config.toml
optimizer = "soap"
merge_dims = true
one_sided = false
max_steps = 5900
adamw_weight_decay_other_params = 0.05
Rows from block 6 of a small rotation predictor, named by matrix and row number. Rows with one number belong to one channel. Each number is 128 + 24 x the weight over its row's rms, rounded and kept within 0 to 255. All counts start at 0. After the name is the row's rms in percent of the matrix's.
After each channel's rows are labels from the 100 images, of 14848, where the channel reaches its highest value: "responds to" is what is common among them. Only what is clearly more common there than usual is listed. The data: Sentinel-2 satellite tiles (TerraMesh). In brackets: how many of the 100, against the usual share in percent.
# convs0: expand pointwise conv (model.blocks.6.convs.0.weight, 768x128x1x1), inputs 0-127
# convs1: depthwise 3x3 conv (model.blocks.6.convs.1.weight, 768x1x3x3, trained with AdamW), a 3x3 kernel
# convs2: project pointwise conv (model.blocks.6.convs.2.weight, 128x768x1x1, transposed), outputs 0-127

convs0.735 095 [174  75 132 146 123 117 111 128 142 162 115 179 151 133 114 106 101  73 119  87 131 105 142 119  69 123 138 154 136  81 141 103 176 127 133 140 154 158 101  90 145 160 140  92 100 103 146 150 158 147 117 124 146 121 108 100 119 108 135 174 126 122  74 114 134 136 131 111  82 152 114 103 112 111 119 123 139 136 156 137 100 170  98 140 176 148 141 141 176 101 162 137  97 116 117 103 104 118 135 140 136 140 135 104 173  96 144 121 130 111  95 117 138 135 132 138 108 130 152 144 123 132 102 140 110 101 105 146]
convs1.735 097 [158 150 130 171 142 159 149 135 145]
convs2.735 121 [155 116 151 104 133 107 150 102 109  73 151 103 139 121 147 153 101 161 148 118 103 102 128 106 111 145  96 112 148 109 166 104  91 143 116 126 116  76 149 166 112 115 100 144  97 122 105 138 105 126  97 145 124 159 150 111 153 132 101 102 100 130 112 138  97 166 128 152 148 151 156  89  97 159 110 146 141 148 147  93 129 153 116 102 145 104 112 141  79  93 110  90 108 107 105 121 141 143 111  84 142 141 120  82 125 149 146 141 135 175 141  98 128 105 100 103 158 135 167  96 117 140 111 141 157 160 165 132]
responds to: snow or ice (75 vs 20.6); main land cover: snow or ice (61 vs 14.6)

convs0.332 079 [ 98 129 132 117 132 107 154 142  99 142 148 131 134  97 146 102 145 120 136  91 144 107 132  92 129 144 131 129 131 110 106 145 148  75  80 189 138 149 137 155 136 154 155  65 142 114 120 101 155 123 148 106 105  94 103 109 156 120 123 116 181 109 161 110 162 150 131 140 183 148 148 120 178 129 146 160 148 159 121 138  97 138 136 121 147 178 138 156  90 111 132 167 103 136 154 142 137 110  99 126 136 112 141 162 124 131 121 130  83  81 157 152 117 109 109 115  92 139 144 141 144 124 140 124  98 144 127  88]
convs1.332 118 [151 132 135 169 166 131 115 159 145]
convs2.332 097 [146 187 139 196 138  81 101 126 127 144 126 114 105 122 135 151 108 100 138 142 109 128 124 139 139 142 127  99 144 104 162 133 147 135 199 161 144  87 139 120 119 107 114 204 112  86 104 146 128 151  95 134 135 139 141 128 116 118  99 133 118 126 144 145 164 139 108 152 116 135 148 195 122 123 141 142 141  76 131 154 124 141 145 134 141 142 158 125 105 126 108 115 103 113 118 124 115 133  86 105 135 136 104 143 119 148 111 131 121 107  95 133 151 152 119 143 135 176 100  94 147 123 175  73 138  98 130 140]
responds to: snow or ice (60 vs 20.6); main land cover: snow or ice (48 vs 14.6); clouds (37 vs 15.4)

convs0.408 100 [142 144 166 162 139 130 180 121 129 115 136 130 132 164 142 119 158 104 137 132 120 107 128 132 104 173 137 134 118 114 137 145 119 152  95 159 109 124 122 134 174 108 140  82 112 126  95 136 130  99 124 140  91 113  94 143 139 113 143 126 151 126  89 172 119  78 134 140 123  89 114 172 158 114 104 117 152 151  84 149 112 131 116 131 129 143  80 172 105 140 122  91 118 117 137  95 143  68 132 120 114  91 126 150 151  87 120 151 137 161 123 157  98 128 161 102 149 167 139  96 187 126 112 101 117 115 135 163]
convs1.408 099 [128 148 149 110 142 115  84 105  93]
convs2.408 086 [138 140 128 107 119 138 104 137 116 142  94 142 149 113  98 135 146 138 123 109 122 142 132 129 127  83 124 180 146 137 100  66 138 148  82 103 137 146 111 167 141 126 125  78 136  99 119 121 123 110  99  93 148 168 134 145 142 113 102 133 114 106 142 102 100 131 139 106 138 151  79  88 167 119 101 135 144 131 146  66 162 118 110  95  97 148 125 180  95 119 148 138 110 138 131 100 133 112 143 160 109 174 145 136 120 170 142  84 119 116 159 128 193 138 125 117 112 127 145 142 147 133 111 169 118 107 124 164]
responds to: clouds (50 vs 15.4)

convs0.403 110 [151  92 102 143 146  99 124 149 135 117 162 141 175 144  98 150 139 163 155 120 127 105 158 132 154 123 143 105 164 183 125  86 141 149 134 132 139 159 141 131  96 135  96 163 107 117 160 140 120 143 114 134 134 134 155  95 155 137 165 128 134 118 168  76 151 145 139 118 151 123  97 133 114 147 162 160 127 101 122 134 101 128 120 148  78 102 141  82 123 129  86 115  73 119 163 158  78 146 111 109 123 107 153 101 131 148 154 141  99 146 112 127 134 133 125 160  85 105 174 112 124  91 145 123 100 149 132 133]
convs1.403 089 [107 143 132  96 126  97 164 155 106]
convs2.403 108 [174  94 116 114 127  80  98  90 121 130 127 132 136 127 119 118 133 118 169 134  89 107  79  77 165 147  89 131 127 121 128 152 191  85 131 123 127 149 145 127 144  93 121 154 140 129 116 147 141 116 162 170 115  67 129 154 102 124 157 132 108 117 142 124 113 141 148 117 120 146 170 142 126 117 146 101  93  94 131 119 156 126 146 115 133 106  96  97 145 117 128 114 157  99 118 109 134 142 139 104 101 100 109 169 108 145  97 116 129 195 132 121 157  99 152 177 140 110 135 167 115 129 125 137 117 112  95 142]
responds to: snow or ice (50 vs 20.6); main land cover: snow or ice (38 vs 14.6); clouds (36 vs 15.4)

convs0.51 110 [139 136 130  93 117 162 185 119 174 152 111 110 105 149 138 132 183 144  85 126 159 164 125 129 107 181 153 113  93 127 126 112 131 125 156 110 136 112  88  93 121 106 142 129 166 144 135 128 102 105 154 156 131 158 102 136 179 123 165 137  99  87  90 167 106 145  91 158 116 110  88 134 132 150 113 101 109 103 124 162 108 145 112 111 123 108 131 119 133 161 153 128 152 151  95 116 105 143 146 132 115 132 199 169 121 129 110 138 117 160 125 103 134 150 149 129 108 170  94 141 134 128 134 119 137 134 126 116]
convs1.51 100 [141 173 115 124 163 147 136 162 131]
convs2.51 087 [ 92 139 167 122 130 128 142 145 147 156 141  98 125 138 163 125  94 156 126 112 119 108  84 147 165  97 112 108 153  81 123 107 149  97  69 151 105 104 145  82 169 123  88 171 139 163 111 138 104 156 117 175 107 147 125 164 158  91 110 133 157 186 169 127 126 129 133  84 168  91 148  97 142 133 108 142 101 115 123 123 115 122 111 169 114  98 121 140 146 148  91 110 145 118 141 126 108 103 147 148 151 163 112 107 166 140 116 146 110 117 110 127 124 124 151 147 121 126 144 156 137 143 142 137 153 118 138 109]
responds to: water (69 vs 40.4); main land cover: water (46 vs 11.2)

convs0.525 109 [149 107 139 122 100 134 135 134  89 133 130  99 111  82 134 143 112 115 101 146 130  95 115  92 110 146 138 156 112 114 149 132 123 134 109 137 135 135 130 104  94 108 100 144 100 109 127 117 109 132 119  81 177  93 114 109 127 120 128 134 166 133 134 149 109 130  88 168  91 130 114 116 145 157 164 117 106 139 122 100 147  95 142 115 119 165 150  76 169 104 106 166 112 142 199 131 141 136 124 131 121 173 164 162 114 173 127 121 114 117 114  90 136 129 138 143 100 110 118  85 140 103 178 178  88 121 101 148]
convs1.525 108 [137 104 100 139 110  96  93  95 126]
convs2.525 088 [105  89 143 156 123 145 156 135 105  91 173 107 160  63 158 131  88 134 126 178  81 125 113 134  98 103 121 100 135  92 125 126 122 136 136 117 150  85 119 140 153 125  88 162 130 117 140 155 124 179 108 115  95 127 137 140 144  84 130  96 101 131 109 164 103 127 167 103 164 164 168 112 124 146 116 102 143 154 108 105 126 146 117 118 156 136 135 130 150 114 108 149 136 133 145 121 115 158 119 123  95 110 121 135 122 146 107 170 151 155 128 125  99  94 144 102 144  89  79 109 112 104 155 157 115 119 159 123]
responds to: water (69 vs 40.4); main land cover: water (39 vs 11.2); flooded vegetation (26 vs 10.2)

convs0.83 098 [ 94 115 123 129  71 147 129 130 123 138 163 145 151 146 126 108 162 168  95 185 132 176 125 101  91 111 115 129 146  85 119 108 136 128 120 129 126 118 159 136 154 147 149  93 140 143  94 164 143 158 123  99  82 153 150 121 147 101 175 151 153 138 132 115 112 149  91 127 153 126 140 101 130  83 183 111 168 145 128 152 173 143 148 148 141 105 106 141 143 117 112 139 145 152 118 137 102  73  81 121 118 130 115 128 140 145 128 149 118  89 183 143 140 126 134 135 146 124 120 162 137 139 142 104 118 132 119  84]
convs1.83 093 [111 125 137  86 146 108 112 133 173]
convs2.83 090 [113 145 132 155 133 142 130 135 150 139 136 155 144 127 132 113 155  86 128 137 131  95 152 153 138 100 131 120 141 156 143 126  89 110 109 141 121 145 162 152 113 127 135 114 107 140 108 152 118 153 118  99  90 137 123 152 112  77 149  91 115 125 160 171 131  70  97 128 123 112 120 175 121  67  93 129 162 129 179 177 153 115 146  98 137 156 113 165 139 126 122 149 110 126 123  83 152 114 106  98 144  88 137 138 115 131  79 119 160  92 145  87 160 136 122 166 105 148 152 162 172 140 141 125 127 135  95 120]
responds to: clouds (57 vs 15.4); main land cover: trees (46 vs 19.5)

convs0.137 105 [128 159 134  92 106 135 111 158 136 118 108 120 106 154 158 165 125 101 133 119 118  70 159 126 147 127 110 150 160 124 127 107 145 140 126 146 105 102 172 136 120 107 107 110 127 138 150 116 126 103 203 107 130 126 135 163 159 168 152 133 125 104 139 119 128  78  97 129 146 156 118 176 113 146 151 150 114 102 110  94 122  88 160  52 116 104 152 145 113 124 126 142 154 155 104 139 124 114 135 145 120 157 124 113 147 149 146 169  83 107 147 104 126 145 136 173 118 105 110 130 119 163 124 136 116 136 186 116]
convs1.137 101 [149 142 150 163 175 146 140 141 131]
convs2.137 101 [140 107 111  93 111 123 143  77 103 105  90 105 164 138  96 131  56 117 112  92 118 121 138 113 116 156 119 101 152 129 113 159 105 171  98 144  95  99 125 139 146 122 115 119 134 104 145 171 161 155 164 144 150 145  94 150 131 122  93 167 157 104 109 119 145 112 133 132 152 112 110 132 153 128 133 106  78 168 108 174 126 130  90 113 130  97 133 143 137 116 143 116 130  91 173 117 140 158 120 140 116 138 189 106 135 109 118 106 128  83 119 106 129 127  94 117 116 138 121 171 143 144  95 137 130 126  86 116]
responds to: water (70 vs 40.4); main land cover: water (33 vs 11.2)

convs0.327 105 [104 112 124 115  96  79 117 140 134 128 120 189 128 134 138  83 127  86 119 147 111 171 113 153 114  83 162 134 153 134 127  94 131 150 119 161 178 160 112  97 106 154 139 107  96  97 134 145 147 146 108 139 130 121 121 101 169 104 173 108 147 135 145 161 131 133 130 134 173 156 138  93 171 104 142 111 147 100  81 184 109 140 150 141 120 127  94 140 112 136 150 119 119 172 135 180 106 116 131 114 132 103 114 102 106 117 159 139 105 141 109 158 144 115 151 136 119 113 113 155 124 122 131  80 116 123 113 155]
convs1.327 100 [151 105 110 140 107 100 172 115 111]
convs2.327 100 [149 112 173 193 131 121 127 114  95 104 142 109 123 149 152 137 102 152 145 147  82 112 111 118 122 162  96  88 191 108 122  86  92 160 147 143 118  64 143 117  95 150 143 158 107 117 134 142 128 160 116 181 128 117 125 112 137 138  95 117 114 143 104 135 122 126 169 147 139 112 162 116  89 155 104 159 107 154 122 115 149 141  97 139 162 117  98 113 124 129 136 135 120 113 159 106 134 139 100  91 143 133 132 141  70 142 113 140 116 165 130  91 114  96 133 161 134 150 123 102 120 136 108  98 122 108 101 116]
responds to: snow or ice (48 vs 20.6); clouds (39 vs 15.4); main land cover: snow or ice (37 vs 14.6)

convs0.233 079 [ 97 140 137 124 123 126 112 137 110 117 139 118 130  47 118 129 153 116 138  78 157 115 128  95 157 145 143 137 134 130 106 160 134  92  89 150 128 165 141 118 155 163 149  94 121 125 124 118 128 104 146 137 135 116  97  94 134 105 111  92 147 126 163 126 142 126 109 121 160 141 132 124 162 112 109 147 174 175 123 137 102 135 141 118 146 175  88 130 103 111 134 141 121 150 187 119 106 102 102 132 196  91 120 149 152 109  87 142  69  93 145 111 143  97 113 109  90 134 131 128 129 114 129 120  97 128 141 100]
convs1.233 103 [146 150 117 175 168 138 127 139 144]
convs2.233 095 [131 175 146 190 147 102 116 123 130 171 117 129 111 140 123 157 111  92 128 132 111 124 121 126 133 145 106 106 131  93 150 124 134 129 198 151 136 120 151 144 112 117 117 194  94  72 103 125 125 172 112 125 143 128 130 142 121 138 123 130 113 123 112 146 148 147 140 154 102 130 146 207 100 133 129 151 129  79 123 148 139 127 150 138 140 148 162 130  96 109 123 103 103 110 132 126 134 130  88 108 126 153  84 128 118 145 133 117 140 131  99 136 145 134 130 149 133 179 113  85 156 124 195  81 122 110 122 130]
responds to: clouds (49 vs 15.4); snow or ice (46 vs 20.6); main land cover: trees (42 vs 19.5); main land cover: snow or ice (36 vs 14.6)

convs0.753 105 [125 133 107 123 114 160 140 119 141 126 140 180  44 162 147 124 132 106 137 106 123 167 161  98 115 138  99 129 131 118 172 118  93 111 112 125 152  84  92 164 117  97 118 128 142 110 133 142 101 144 167 177 139 121 115 147 104 153 133  98  63  98 136 112 108 143 161 120 155 149 123 135  80 140 124 122 149 159 152 133 108 141 154  87 146 104  97 144 140 127 125 136  97 114 144 135 150 113 133 164 143 133 141 152 113 132 122 121 129 162 122 150 156 105  99 151 104 118  93 108 148 151 110 150  87 145 135 177]
convs1.753 095 [168 147 125  97  88 127 109 127 112]
convs2.753 103 [106 149 129  91 135 111 109 147  95 145 115 179 174  85 119 105 138 141 100 123  72 140  94 125 181 139 116 108 151  63 112 136 146 161 127 144 125 124 109 113 146 146 167  92 137 119 116 125 126 123 158 129 106 100  81 153 112 129 156 152 175 109 118 131 106 140  89 103 128 118 153 145  94 132 181 157  90 129 133  93 113 131 144 147 115 144  94 120 149 153 129 135 162 140 119 118  90 158 176 142 116 127 129 141 120 101 148 141 163 124 104 120 119 113 112 141 116  93  94 164 105 108 120 121 148 163 114 120]
responds to: built area (66 vs 37.5); clouds (49 vs 15.4)

convs0.116 106 [108 136 132  99 114 114 135  96 153  74 114 148 118 143 126 134 102 157 112 116  90 107  69  81  77 107 153 114 121 139 116 128 138 181 121 160 146 148 119 129 138 189 114 161  92 113 114  90 113 139 117 135 101 159 124 138 102 167 117 112 151 136 133 134 162 156 141 103 129 116 147  97 153 126 145  96 164 154 136 153 142 102 110 135 121 150 105 106  82 119 125 107 113 142 131 126  99 155 157 122 134 126 104 162  93 144 174 151 118 123 103 145 113 124 128 128 101 149 111 136 112 149  64  94 147 166 101 132]
convs1.116 083 [168 140 105 151 109 112 158 115 101]
convs2.116 109 [ 92 120 168 167 113 131  88  97 138 145  89 123 153 164 185 106 127 121 173 145  98 126 132 150  89 145 111 110 147 167 126 129 168 148 140 128 106 140 120 137 116 145 154  99 125  90 130 116 119 119 107 140 123 135 130 126 125 157 116 124 121 145 146 125  88 138 167 133 106  82  77 104 133 132 107 115 136 141  72 125 130 123 103 133 124 178 155 128 116 169 113 154 153  96 191 142 141 113 131 117 127  98 139 148 116 124 124 127 102 146 139 151 108 124 150 124 105 164  94 118  83  93  96 146 117  72 109 140]
responds to: main land cover: snow or ice (38 vs 14.6)

convs0.241 101 [131 130 158 159 139 116 115  91 129 100  89 128 137 131 166 156 107 121 161 125  97 119 133 115  79 140 122 140 107  86 151 145 112 164 125 130 145 135 123 168 112 100 110 215 111 137 129 118 117 174 120 154 132 104 121 146 112  85 124 134 117 119 134 104 176 146 139  98 175  95 160 112 172 152 112 138 156 136 139 160 154 153 137  90 119 123 103 118 114 133  83 147 140 128 120 131 111 139 154 124 105 119 140 115 142 124 156 104 106 123 148 166 153 159 184  94  86 141 115 120 112 118  95 136 114 112 140  93]
convs1.241 089 [117 142 109 111 163  75 121 130 139]
convs2.241 088 [146 181 130 125 102 168  72 131 134 136 146 115 114 132 137 135 103 127 130  80 126 138 146 121 103 133  81 119 116 110 117  86  98 114 141 176 128 156 135 109 120 153 122  89  94 131 153 142 126  61 111 148 146 162 140 137 117 109 133 180 105 111 131 115 106 116 111 128 121 119 158 141 139 148 160 123 114 122 128 100 144 133 127 146 124 120 105 157 153 105 158 126  86 105 131 187 150 145 101 156 104 142 176 153 146  85 132 103 148 181 142 136 121 160  92 142 109 124 137  75 137  98 138 115 154 136 106 125]
responds to: snow or ice (51 vs 20.6); main land cover: snow or ice (36 vs 14.6)

convs0.670 105 [156 122 144 138 134 138 119  81 126 161 107 181 156 116  99 114 125 160 121 145 112 122 148 114 154 110 169 133 172 145 166 119  80 148  94 116  83 162 104  99  99 134 122 112 112 159 148 158 153 145 122 120 133 101 107 141 159 158 131 142 118  95 109 104 102 113  77 113 125  83 119 108 109 144 133 111  86  99 135 117 120 137 132 129 149 129 127 135 167 108 163 101 115 136 102 151 133 145 136 148 176 142 132 108 117 133 195  90 172 112 101 114 129 120 177 149 116 130 161 126  95 111 116 100 116 111 121 107]
convs1.670 097 [176 141 164 133 149 154 123 115 124]
convs2.670 096 [126  97 132  82 128 117 136  83  96 105 142  90 152  94 135 123 101 160 136 106  77  95 120 122 135 109 113 107 159  72 149 111  83 102 105  86 114  90 124 144 139 102 112 145 113 139 124 130 117 144 114 133 108 131 127 103 160 114 117 130  89 154  85 144  87 154 154 130 143 144 122  69  89 140 116 184 162 159 129 115 154 136 120 107 131 112 127 160 102  84 126 111 112 107 136 126 109 153 132 112 156 132 123 106 134 138 168 148 159 158 122 119 124 135 127  91 120 104 165  91 136 163 149 120 127 157 133 101]
responds to: clouds (44 vs 15.4)

convs0.709 093 [103 157 123 105 143 136 120 113 122 121 135 113 133 122 156 142 163 102 114 101 165 110  99  99 130 100 149 108  86 134 113 150  92 133 136 156 122 114 116 114 132 163 149 137  75 135 139 173 122 147 140 145 111 120 137 132 100  93 104  88 130  98 156 115 138 168 133 136 114 107 132 144 140 118 145 143 139 156 122 121 124 140 103 156 139 156 114  88  78 137 122 139  85 127 112 145 111 102  90 116 174 117  99 117 123  97  83 130 134 104 170  56 198 115 156 145  84 116 128 129 100  98 122 128  96 126 143  97]
convs1.709 103 [132 131 104 133 162 121 103 171 157]
convs2.709 098 [141 179 144 194 129 103 118 106 148 149 127 118 115 159 116 178  83 101 138 169 135 117 139 129 133 161 115 129 127  87 137 115 123 113 189 138 148 107 144 145 102  86 120 207  93 103 119 139 127 148 112 115 132 134 112 132 140 112 149 136 101 133 145 153 143 134 121 147 115 133 140 198 111 106 123 130 161  93 124 149 128 120 139 108 154 152 143 142 121 131 106 129 112 151 127 145 133 132 102  98 151 118  98 145 114 121  91 116 183 117 108 138 109 159 135 123 145 169 108  92 169  98 162 106 115 115 109 132]
responds to: main land cover: snow or ice (35 vs 14.6)

convs0.374 106 [140  94 115 133 129 136 116 171 106 135 123 120 109 190 144 143 118 160  83 122 172 151 130 158 128 158 116 144 115 107 135 144 124 151 155 127 113 118 118 134 155 106  86 102 127 135 120 125 132 105 151 148 113 150 110 155 148 147 190 147 109 141 174 101 136 109  81 117 140 109 141 129 151 129  82 165 108 124 118  84 118  93 138 114 102 115 111  84 132  86 126 138 171 159 143 148 178 123 156 121 118 162 119 101 154 139 152 163 125 143 159  97  81 126 128 123 155 132 155 158 139 138 128 129 160 116  96  86]
convs1.374 094 [105 155 113  92 151 113  97 141 150]
convs2.374 113 [149 147 130 133 143 143 157 123  89  96 132  87 110  98  82 156 139 139  68 119 141  86 162 156 108 136 145  85 150 109 156 135 124 150 117 159  96 135 135 182 120 128 168 118 128 127 130 147 104 127  97 149 120  91 115 143 131 150 106 131 133 131 113  98 125 126 152 111 114 144 123 136 151 155 122  89 104 109 107  81 131 117 154  95 148 127 115  85 102 146 112 147 136 105 174 140 158  93 134 111 137 116 115 139 142 132 126  85 157 160 122 121 166 133 153 108 120 126 126 162  81  81 140 153 190 102 131 141]
responds to: water (69 vs 40.4); built area (64 vs 37.5)

convs0.648 109 [ 92 169 160 128 138 116 121 128 121 129  98 146 119 152 115 101 147 132  82 147 139 120 130 165 163 129 115 119 109  89 146 135 106 138  92 174  61 153 156 143 116 114 132 141 159 167 127 155 134 157 142 108 137 129 121 130 165 109 149 153 140 164 112 116 134 110  74 165 110 135 110 155 163 102 127 155 100 143  99 130 139 107 117  79 119 101 134 117 128 113 147 137 179 113 140 161 121 139 101 160 147 132 143 129 163  73 152 139  87 114 120 123 102 131 135 181  94 168 147 148 112 121 123 130 127 154 162 102]
convs1.648 096 [111 111 166  99 146 140 108 155 155]
convs2.648 097 [112 175  87 120  83 133 148 148 142 145 157 127 165 133 120 107 143 126  94 119 140 117 152 142 135  83 130 106 104 146 135 141 118 116 122 134 109 123 165 133 105 150 160  87 145 145 136 124 144 120 115 112 157 143 149 121 155  94 112 128 162 117 130 155 154 146 126  77 112 142 100 125 188  72 100 137 106 144 175 115 120 128 142 125  79 128 117 165 160 108 141 117 152 138 146 101 117 110  94 143 144  72 124 129 120 116  77 137 141 150 178 134 160 137 122 144 147 170 126 163 114 175 108  95 130 161 136 142]
responds to: main land cover: snow or ice (35 vs 14.6)

convs0.536 106 [ 99 119 136 155 135 174 150 117 161 123 154  73 114 161 173 164 147 139 125 130 116 109 150 133 111 184 162 130 122  66 152 157 129 125 139 124 153 135 119 122 127 125 140 150 124 141 150 120 130 104 153 159 124 176 133 123 138 166 136 141 110 103 105 136 111 123 124 149 117 149  79 132  83 125 112 105 158 148 124 100 116 126 102 113 155  90 156 124 160 144 132 140 154 127  99 101  80 101 135 150 143 155 160 127 119 103 189 135  88 123 142 103  98 124 125 138  91 169 110 101 139 146 118  74 125 107 133 111]
convs1.536 092 [114 134 139 116 147 166  77 144 135]
convs2.536 115 [107 174 133 110 154  95 158 136 174 154 129 150 171 101 110 117 144 130 157 124 111 132  89 135 128  96 126  76 127 147  96 157  70 111 134 109 124 124 123 130 109 131 175 110 149 178 123 133  86  90 132 178 144  76 115 156 135 129 146 146 159 133 130 130 119 125 107 125 147 119 150 130 122 131 120 146  70 145 135 110 141 147 136 166 110 100 117 136 137 103 141  85 161 136  88 141 146 134 150 138 152 115 159 130 126  92 142 151 134 145 171 122 136  65 175 157 131 139 114 113 122 162 122 136 139 146 133 112]
responds to: water (66 vs 40.4); main land cover: trees (43 vs 19.5); flooded vegetation (30 vs 10.2)

convs0.394 101 [164  83 106 146 154 121 136 186 134 134 126 117 163 140 136 120 151 106 159 138 145  88 145 139 104 154 169 137 159 120 107 145 100 117 143 123 144  97  95 156 136 140 129 138 115 130 106 169 161 130 121 100 177 115 128 146 109 167 134 176 108 147  98  93  96 124 115 146 154 127 120 120 133 129 111 123 164 137 110 132 140 159  98 113 126 104 147 171 124 116 131 141  98 127 123  72  92 146 121 180  86 127 166 110 175 164 127 109 111 130 112 142 137 103 111 106 127 101  94 144 147 131 126  92 156 142  73 134]
convs1.394 092 [142 150 131 153 107  76 145 123 109]
convs2.394 105 [118 130 110  81  71 119 122  86  97 125 170 124 157 142 139 128 148 121 122 157  88 116 152 113 151 142  88 156 138 127 131 135 122 174 147 108 105 114 126 148 108 148 115 100 151 117 103 130 101 137 140 119 112 131  81 140 149 111 162 119 161 145 111 133 134 117 128 168 135  81 123 117 124 113 126 153 157 159 165 100 123 130 115 130 155 111  94 108 103 138  89 101 109 119  79  81 147 152 102  90 116 145 172 146  62  94 145 138 113 131 154 128  91  99 131 126  95 135 142 144 117 178 148 111 131 162 130 131]
responds to: water (65 vs 40.4); clouds (38 vs 15.4); main land cover: water (33 vs 11.2)

convs0.392 082 [140 145 143 130 116 171  86 148 156 137 155 107 145 175  78 112 140 121 149 134  82 156 146 144 129 155 123 142 131 163 128 179 102 125 133 117 105 116 150 180  92 115 116 169  75 136 158 162 124 120 153  94 122 152 121 112 154 162 121 122 126 161 104 134 135 159  99  82 133 171 106 100 127 118 106 174 125 127 113 134 136 131 112  87 116  97 142 164 117  96 130 124 151 115 124 175 128 132 119 132 155 187 154 103 134 119 173 137 139 141 128 110 101 149 123 150  93 140 108 122 109 163 132 133 152 140 112 125]
convs1.392 093 [155 146 109 153 173 156 127 143 140]
convs2.392 116 [135 104 148 102 136 110 173  91  85  92 145  95 146  99 124 156  77 147 141  98 110 101 138  94 103 135 120 108 161 113 168 125 139 148  94 142 109 120 134 150 107 130 113 121 114  93 115 149 140 167 109 128 119 136 163 101 145  96  87 107 111 145  98 132 103 153 170 157 150 140 158 114  86 147 122 159 154 146 158 115 159 148 134 107 142  92 109 142  96 104 121  79  93 107  92 100 138 153 127 122 140 128  98 118 118 132 143 144 153 157 147 107 159 124 107 117 130 127 147  96  97 148 112 145 174 142 161 161]
responds to: clouds (59 vs 15.4)

convs0.618 095 [142 105 117 109 103 137 122 145 123 135 126 126 160 113 118 141 113 153 101 171 109 110 146 125 148 158 156 117 146 183 141 123 129 161 114  96 128 100 130  83 130  69  85 149  85 166 153 135 120  99  86 117 120 128 101 121 152 144 125 151 110 117 158 117  99 151 143 162 127 168 133 100 158 116 105 139 118 154 153 108 130 106  78 110 120 143 135 153  90 117 167 114 121 159 115 105 127 133 139 148 128 120 138 153  97 155 116 105 133 142 105 136 132 175 154 156 104 166 122  92  99 166 172  87 100  93 135 158]
convs1.618 096 [148 128 163 110 109 119 115  83 104]
convs2.618 095 [146 124 131 135 139 137 167 136 116  99 168 119 117 115 142 146  86 150 129 176 114 103 143  95 119 145 111  90 123 130 118 151  96 140 136 100 117  91 146 134 108 122  84 149  98 137  77 179 130 159 105 117 110 155 137 111 112 145 163  85 122 166 106 156 126 103 152 137 145 154 118 144 111 126 123 140 175 155 140 149 135 158 157 100 125 138 111 160  94 135 119  97 136  78 132 112 163 111 159  98 165 103  80 107 111 137 139 161 133 129 103 108 125 147 117  96 139 174 124 102 111 152 120 120 158 168 155 164]
responds to: clouds (34 vs 15.4)

convs0.101 097 [131 116 141 130 107 125 162 116 118 113 156 132  69 119 145 144  65 171 100  89  97 103 106  93 115 134 144 133 104 159 137 165 143 111 136 179 171 149 129 155 128 119 135 117 145  87 174 139  96 142 133 141 110 125 118 156 114 111 133 107 132 155 134 123 156 141 149 118 118  95 135 124  88 141 161 135 152  85 137 120 147 134 117 144 126 101  77 107 118  86 129 131 114 118 130  88  92 103 135 158 145 112 147 115 140 144 153  82 102 141 155 137 156 135 107  98 156  75 136 138  91 121  85 106 139 115 160 121]
convs1.101 116 [167 109 139 165 158 116 154 130 122]
convs2.101 099 [102 121 134 166 132  92 110 120  99 130 143 139 141 128 162  85 113 103 152 139  76 145 153  86 113 104 140 107 147 118 134 123 194 139 106 104 128 128 120 125 133 115 133 144 115 135 108 130 133 174 136 153 125  77 148 171 125 141 138  84  83 111 112 129 133 122 150 142 106 132  79 116 117 147 124 110 133 129 115 158 115 141 161 178 150 133 136 112 121  84 130 130 120 166 154 153 146  86 133 124 144 120 111 103 135 131 176 120 109 126  84 114 119  91 134 108 140 177  90 120 132  94 128  74 185 118 146 124]
responds to: built area (79 vs 37.5); crops (73 vs 38.8); main land cover: crops (55 vs 20.2)

convs0.64 090 [134 117 109 131 112 136 112 136 165 120 117 167 163 137  94  78  91 142 128 144 119 120 157 163 126 104 112 191 134 103 139  67 140 167 112 145 157 133 110 172 136 131 122 138 135 180 114 114 128 123 113 127 142 146 124 153  91 141 147 123 126 148 129 114 104 137 143 112 141 136 133 152 139 128  91 116  94 101 122  91 152 116 130 149 104 106 177 133 147 172 125 109  83 149 115 109 158 138 116 112  65 133 127 100 156 121 161 118 104 134 106 110 139 145 136 109 172  96 123 125 116 128 105 111 193 136 108  79]
convs1.64 089 [113 129 127  92 104  88  89 127 124]
convs2.64 084 [131 166 156 171 140 125  95 158 153 160 132 149  75 134 146 100 121 127  94 122 123 137  93 110 122 139 116 131 101 151 160 122 152 127 133 163 128 170 128  90 116 173 114 139 119 133 157 142 180  94 141 116 126 133 131 127 108 169 138 175 146 128 187 118  95 139  96 124 124 131 118 139 139 108 105  98  93  75 110 145 128 139 159 160 103 118 113 109 158 148 154 143 115 145 148 135  96 156 130 132 164 104  99 129 139 131 110 153 109  81  99 157 139 186 136 126 114 139 125  78 128 144 142 104 135 157 134 154]
responds to: snow or ice (49 vs 20.6); main land cover: snow or ice (40 vs 14.6)

convs0.703 089 [136 136 125 107 111 166  95 156 134 158  96 120 139 128 133 142 122  99 126 151 116 119 136 131 162 119 105 109 191 133 132 105 134 131 130 123 112 127 152 123  75 137 103 114  89 148 108 167 168 103 194 139 150 116 137 110 187 156 104 136 119 123 116 100 130 115 108  73 130 134  83  98 114 138 154 153 119  74 123 120 137 100 149  89 101 109 131 135  92 131 127 112 147 168 122 105 130 123 106 133 159 123 128 153 145 110 148 135 105 161 124 116 187 120 113 149 108 112  71 140  99 144 111 124 171 144 148 147]
convs1.703 108 [121 110 150 151 157 129 142 174 152]
convs2.703 094 [127 111 124 118  82 129 172 110  88 123 105 106 159 103 129 125 113 155 127 105 114 114 141 130 153 180 150 121 169 151 143 126 117 166  89 144 122 126 126  98 138 108 129 134 150  69 137 136 144 150  95 137 132 145 137 133 137 106 106 111 107 164 123 110 124 122 155 147 135 113 155 139 107 128  72  96 118 192 159 123 120 119  96 100  95  87 126 147  96 115 106  89  80 126 156 130 135 148 125 129 131 170 152 113 117 151 108  98 140 130 149  92 177 166 128 107 106 102 144 133 129 121 166 173 172 122 129 149]
responds to: water (67 vs 40.4); main land cover: water (43 vs 11.2)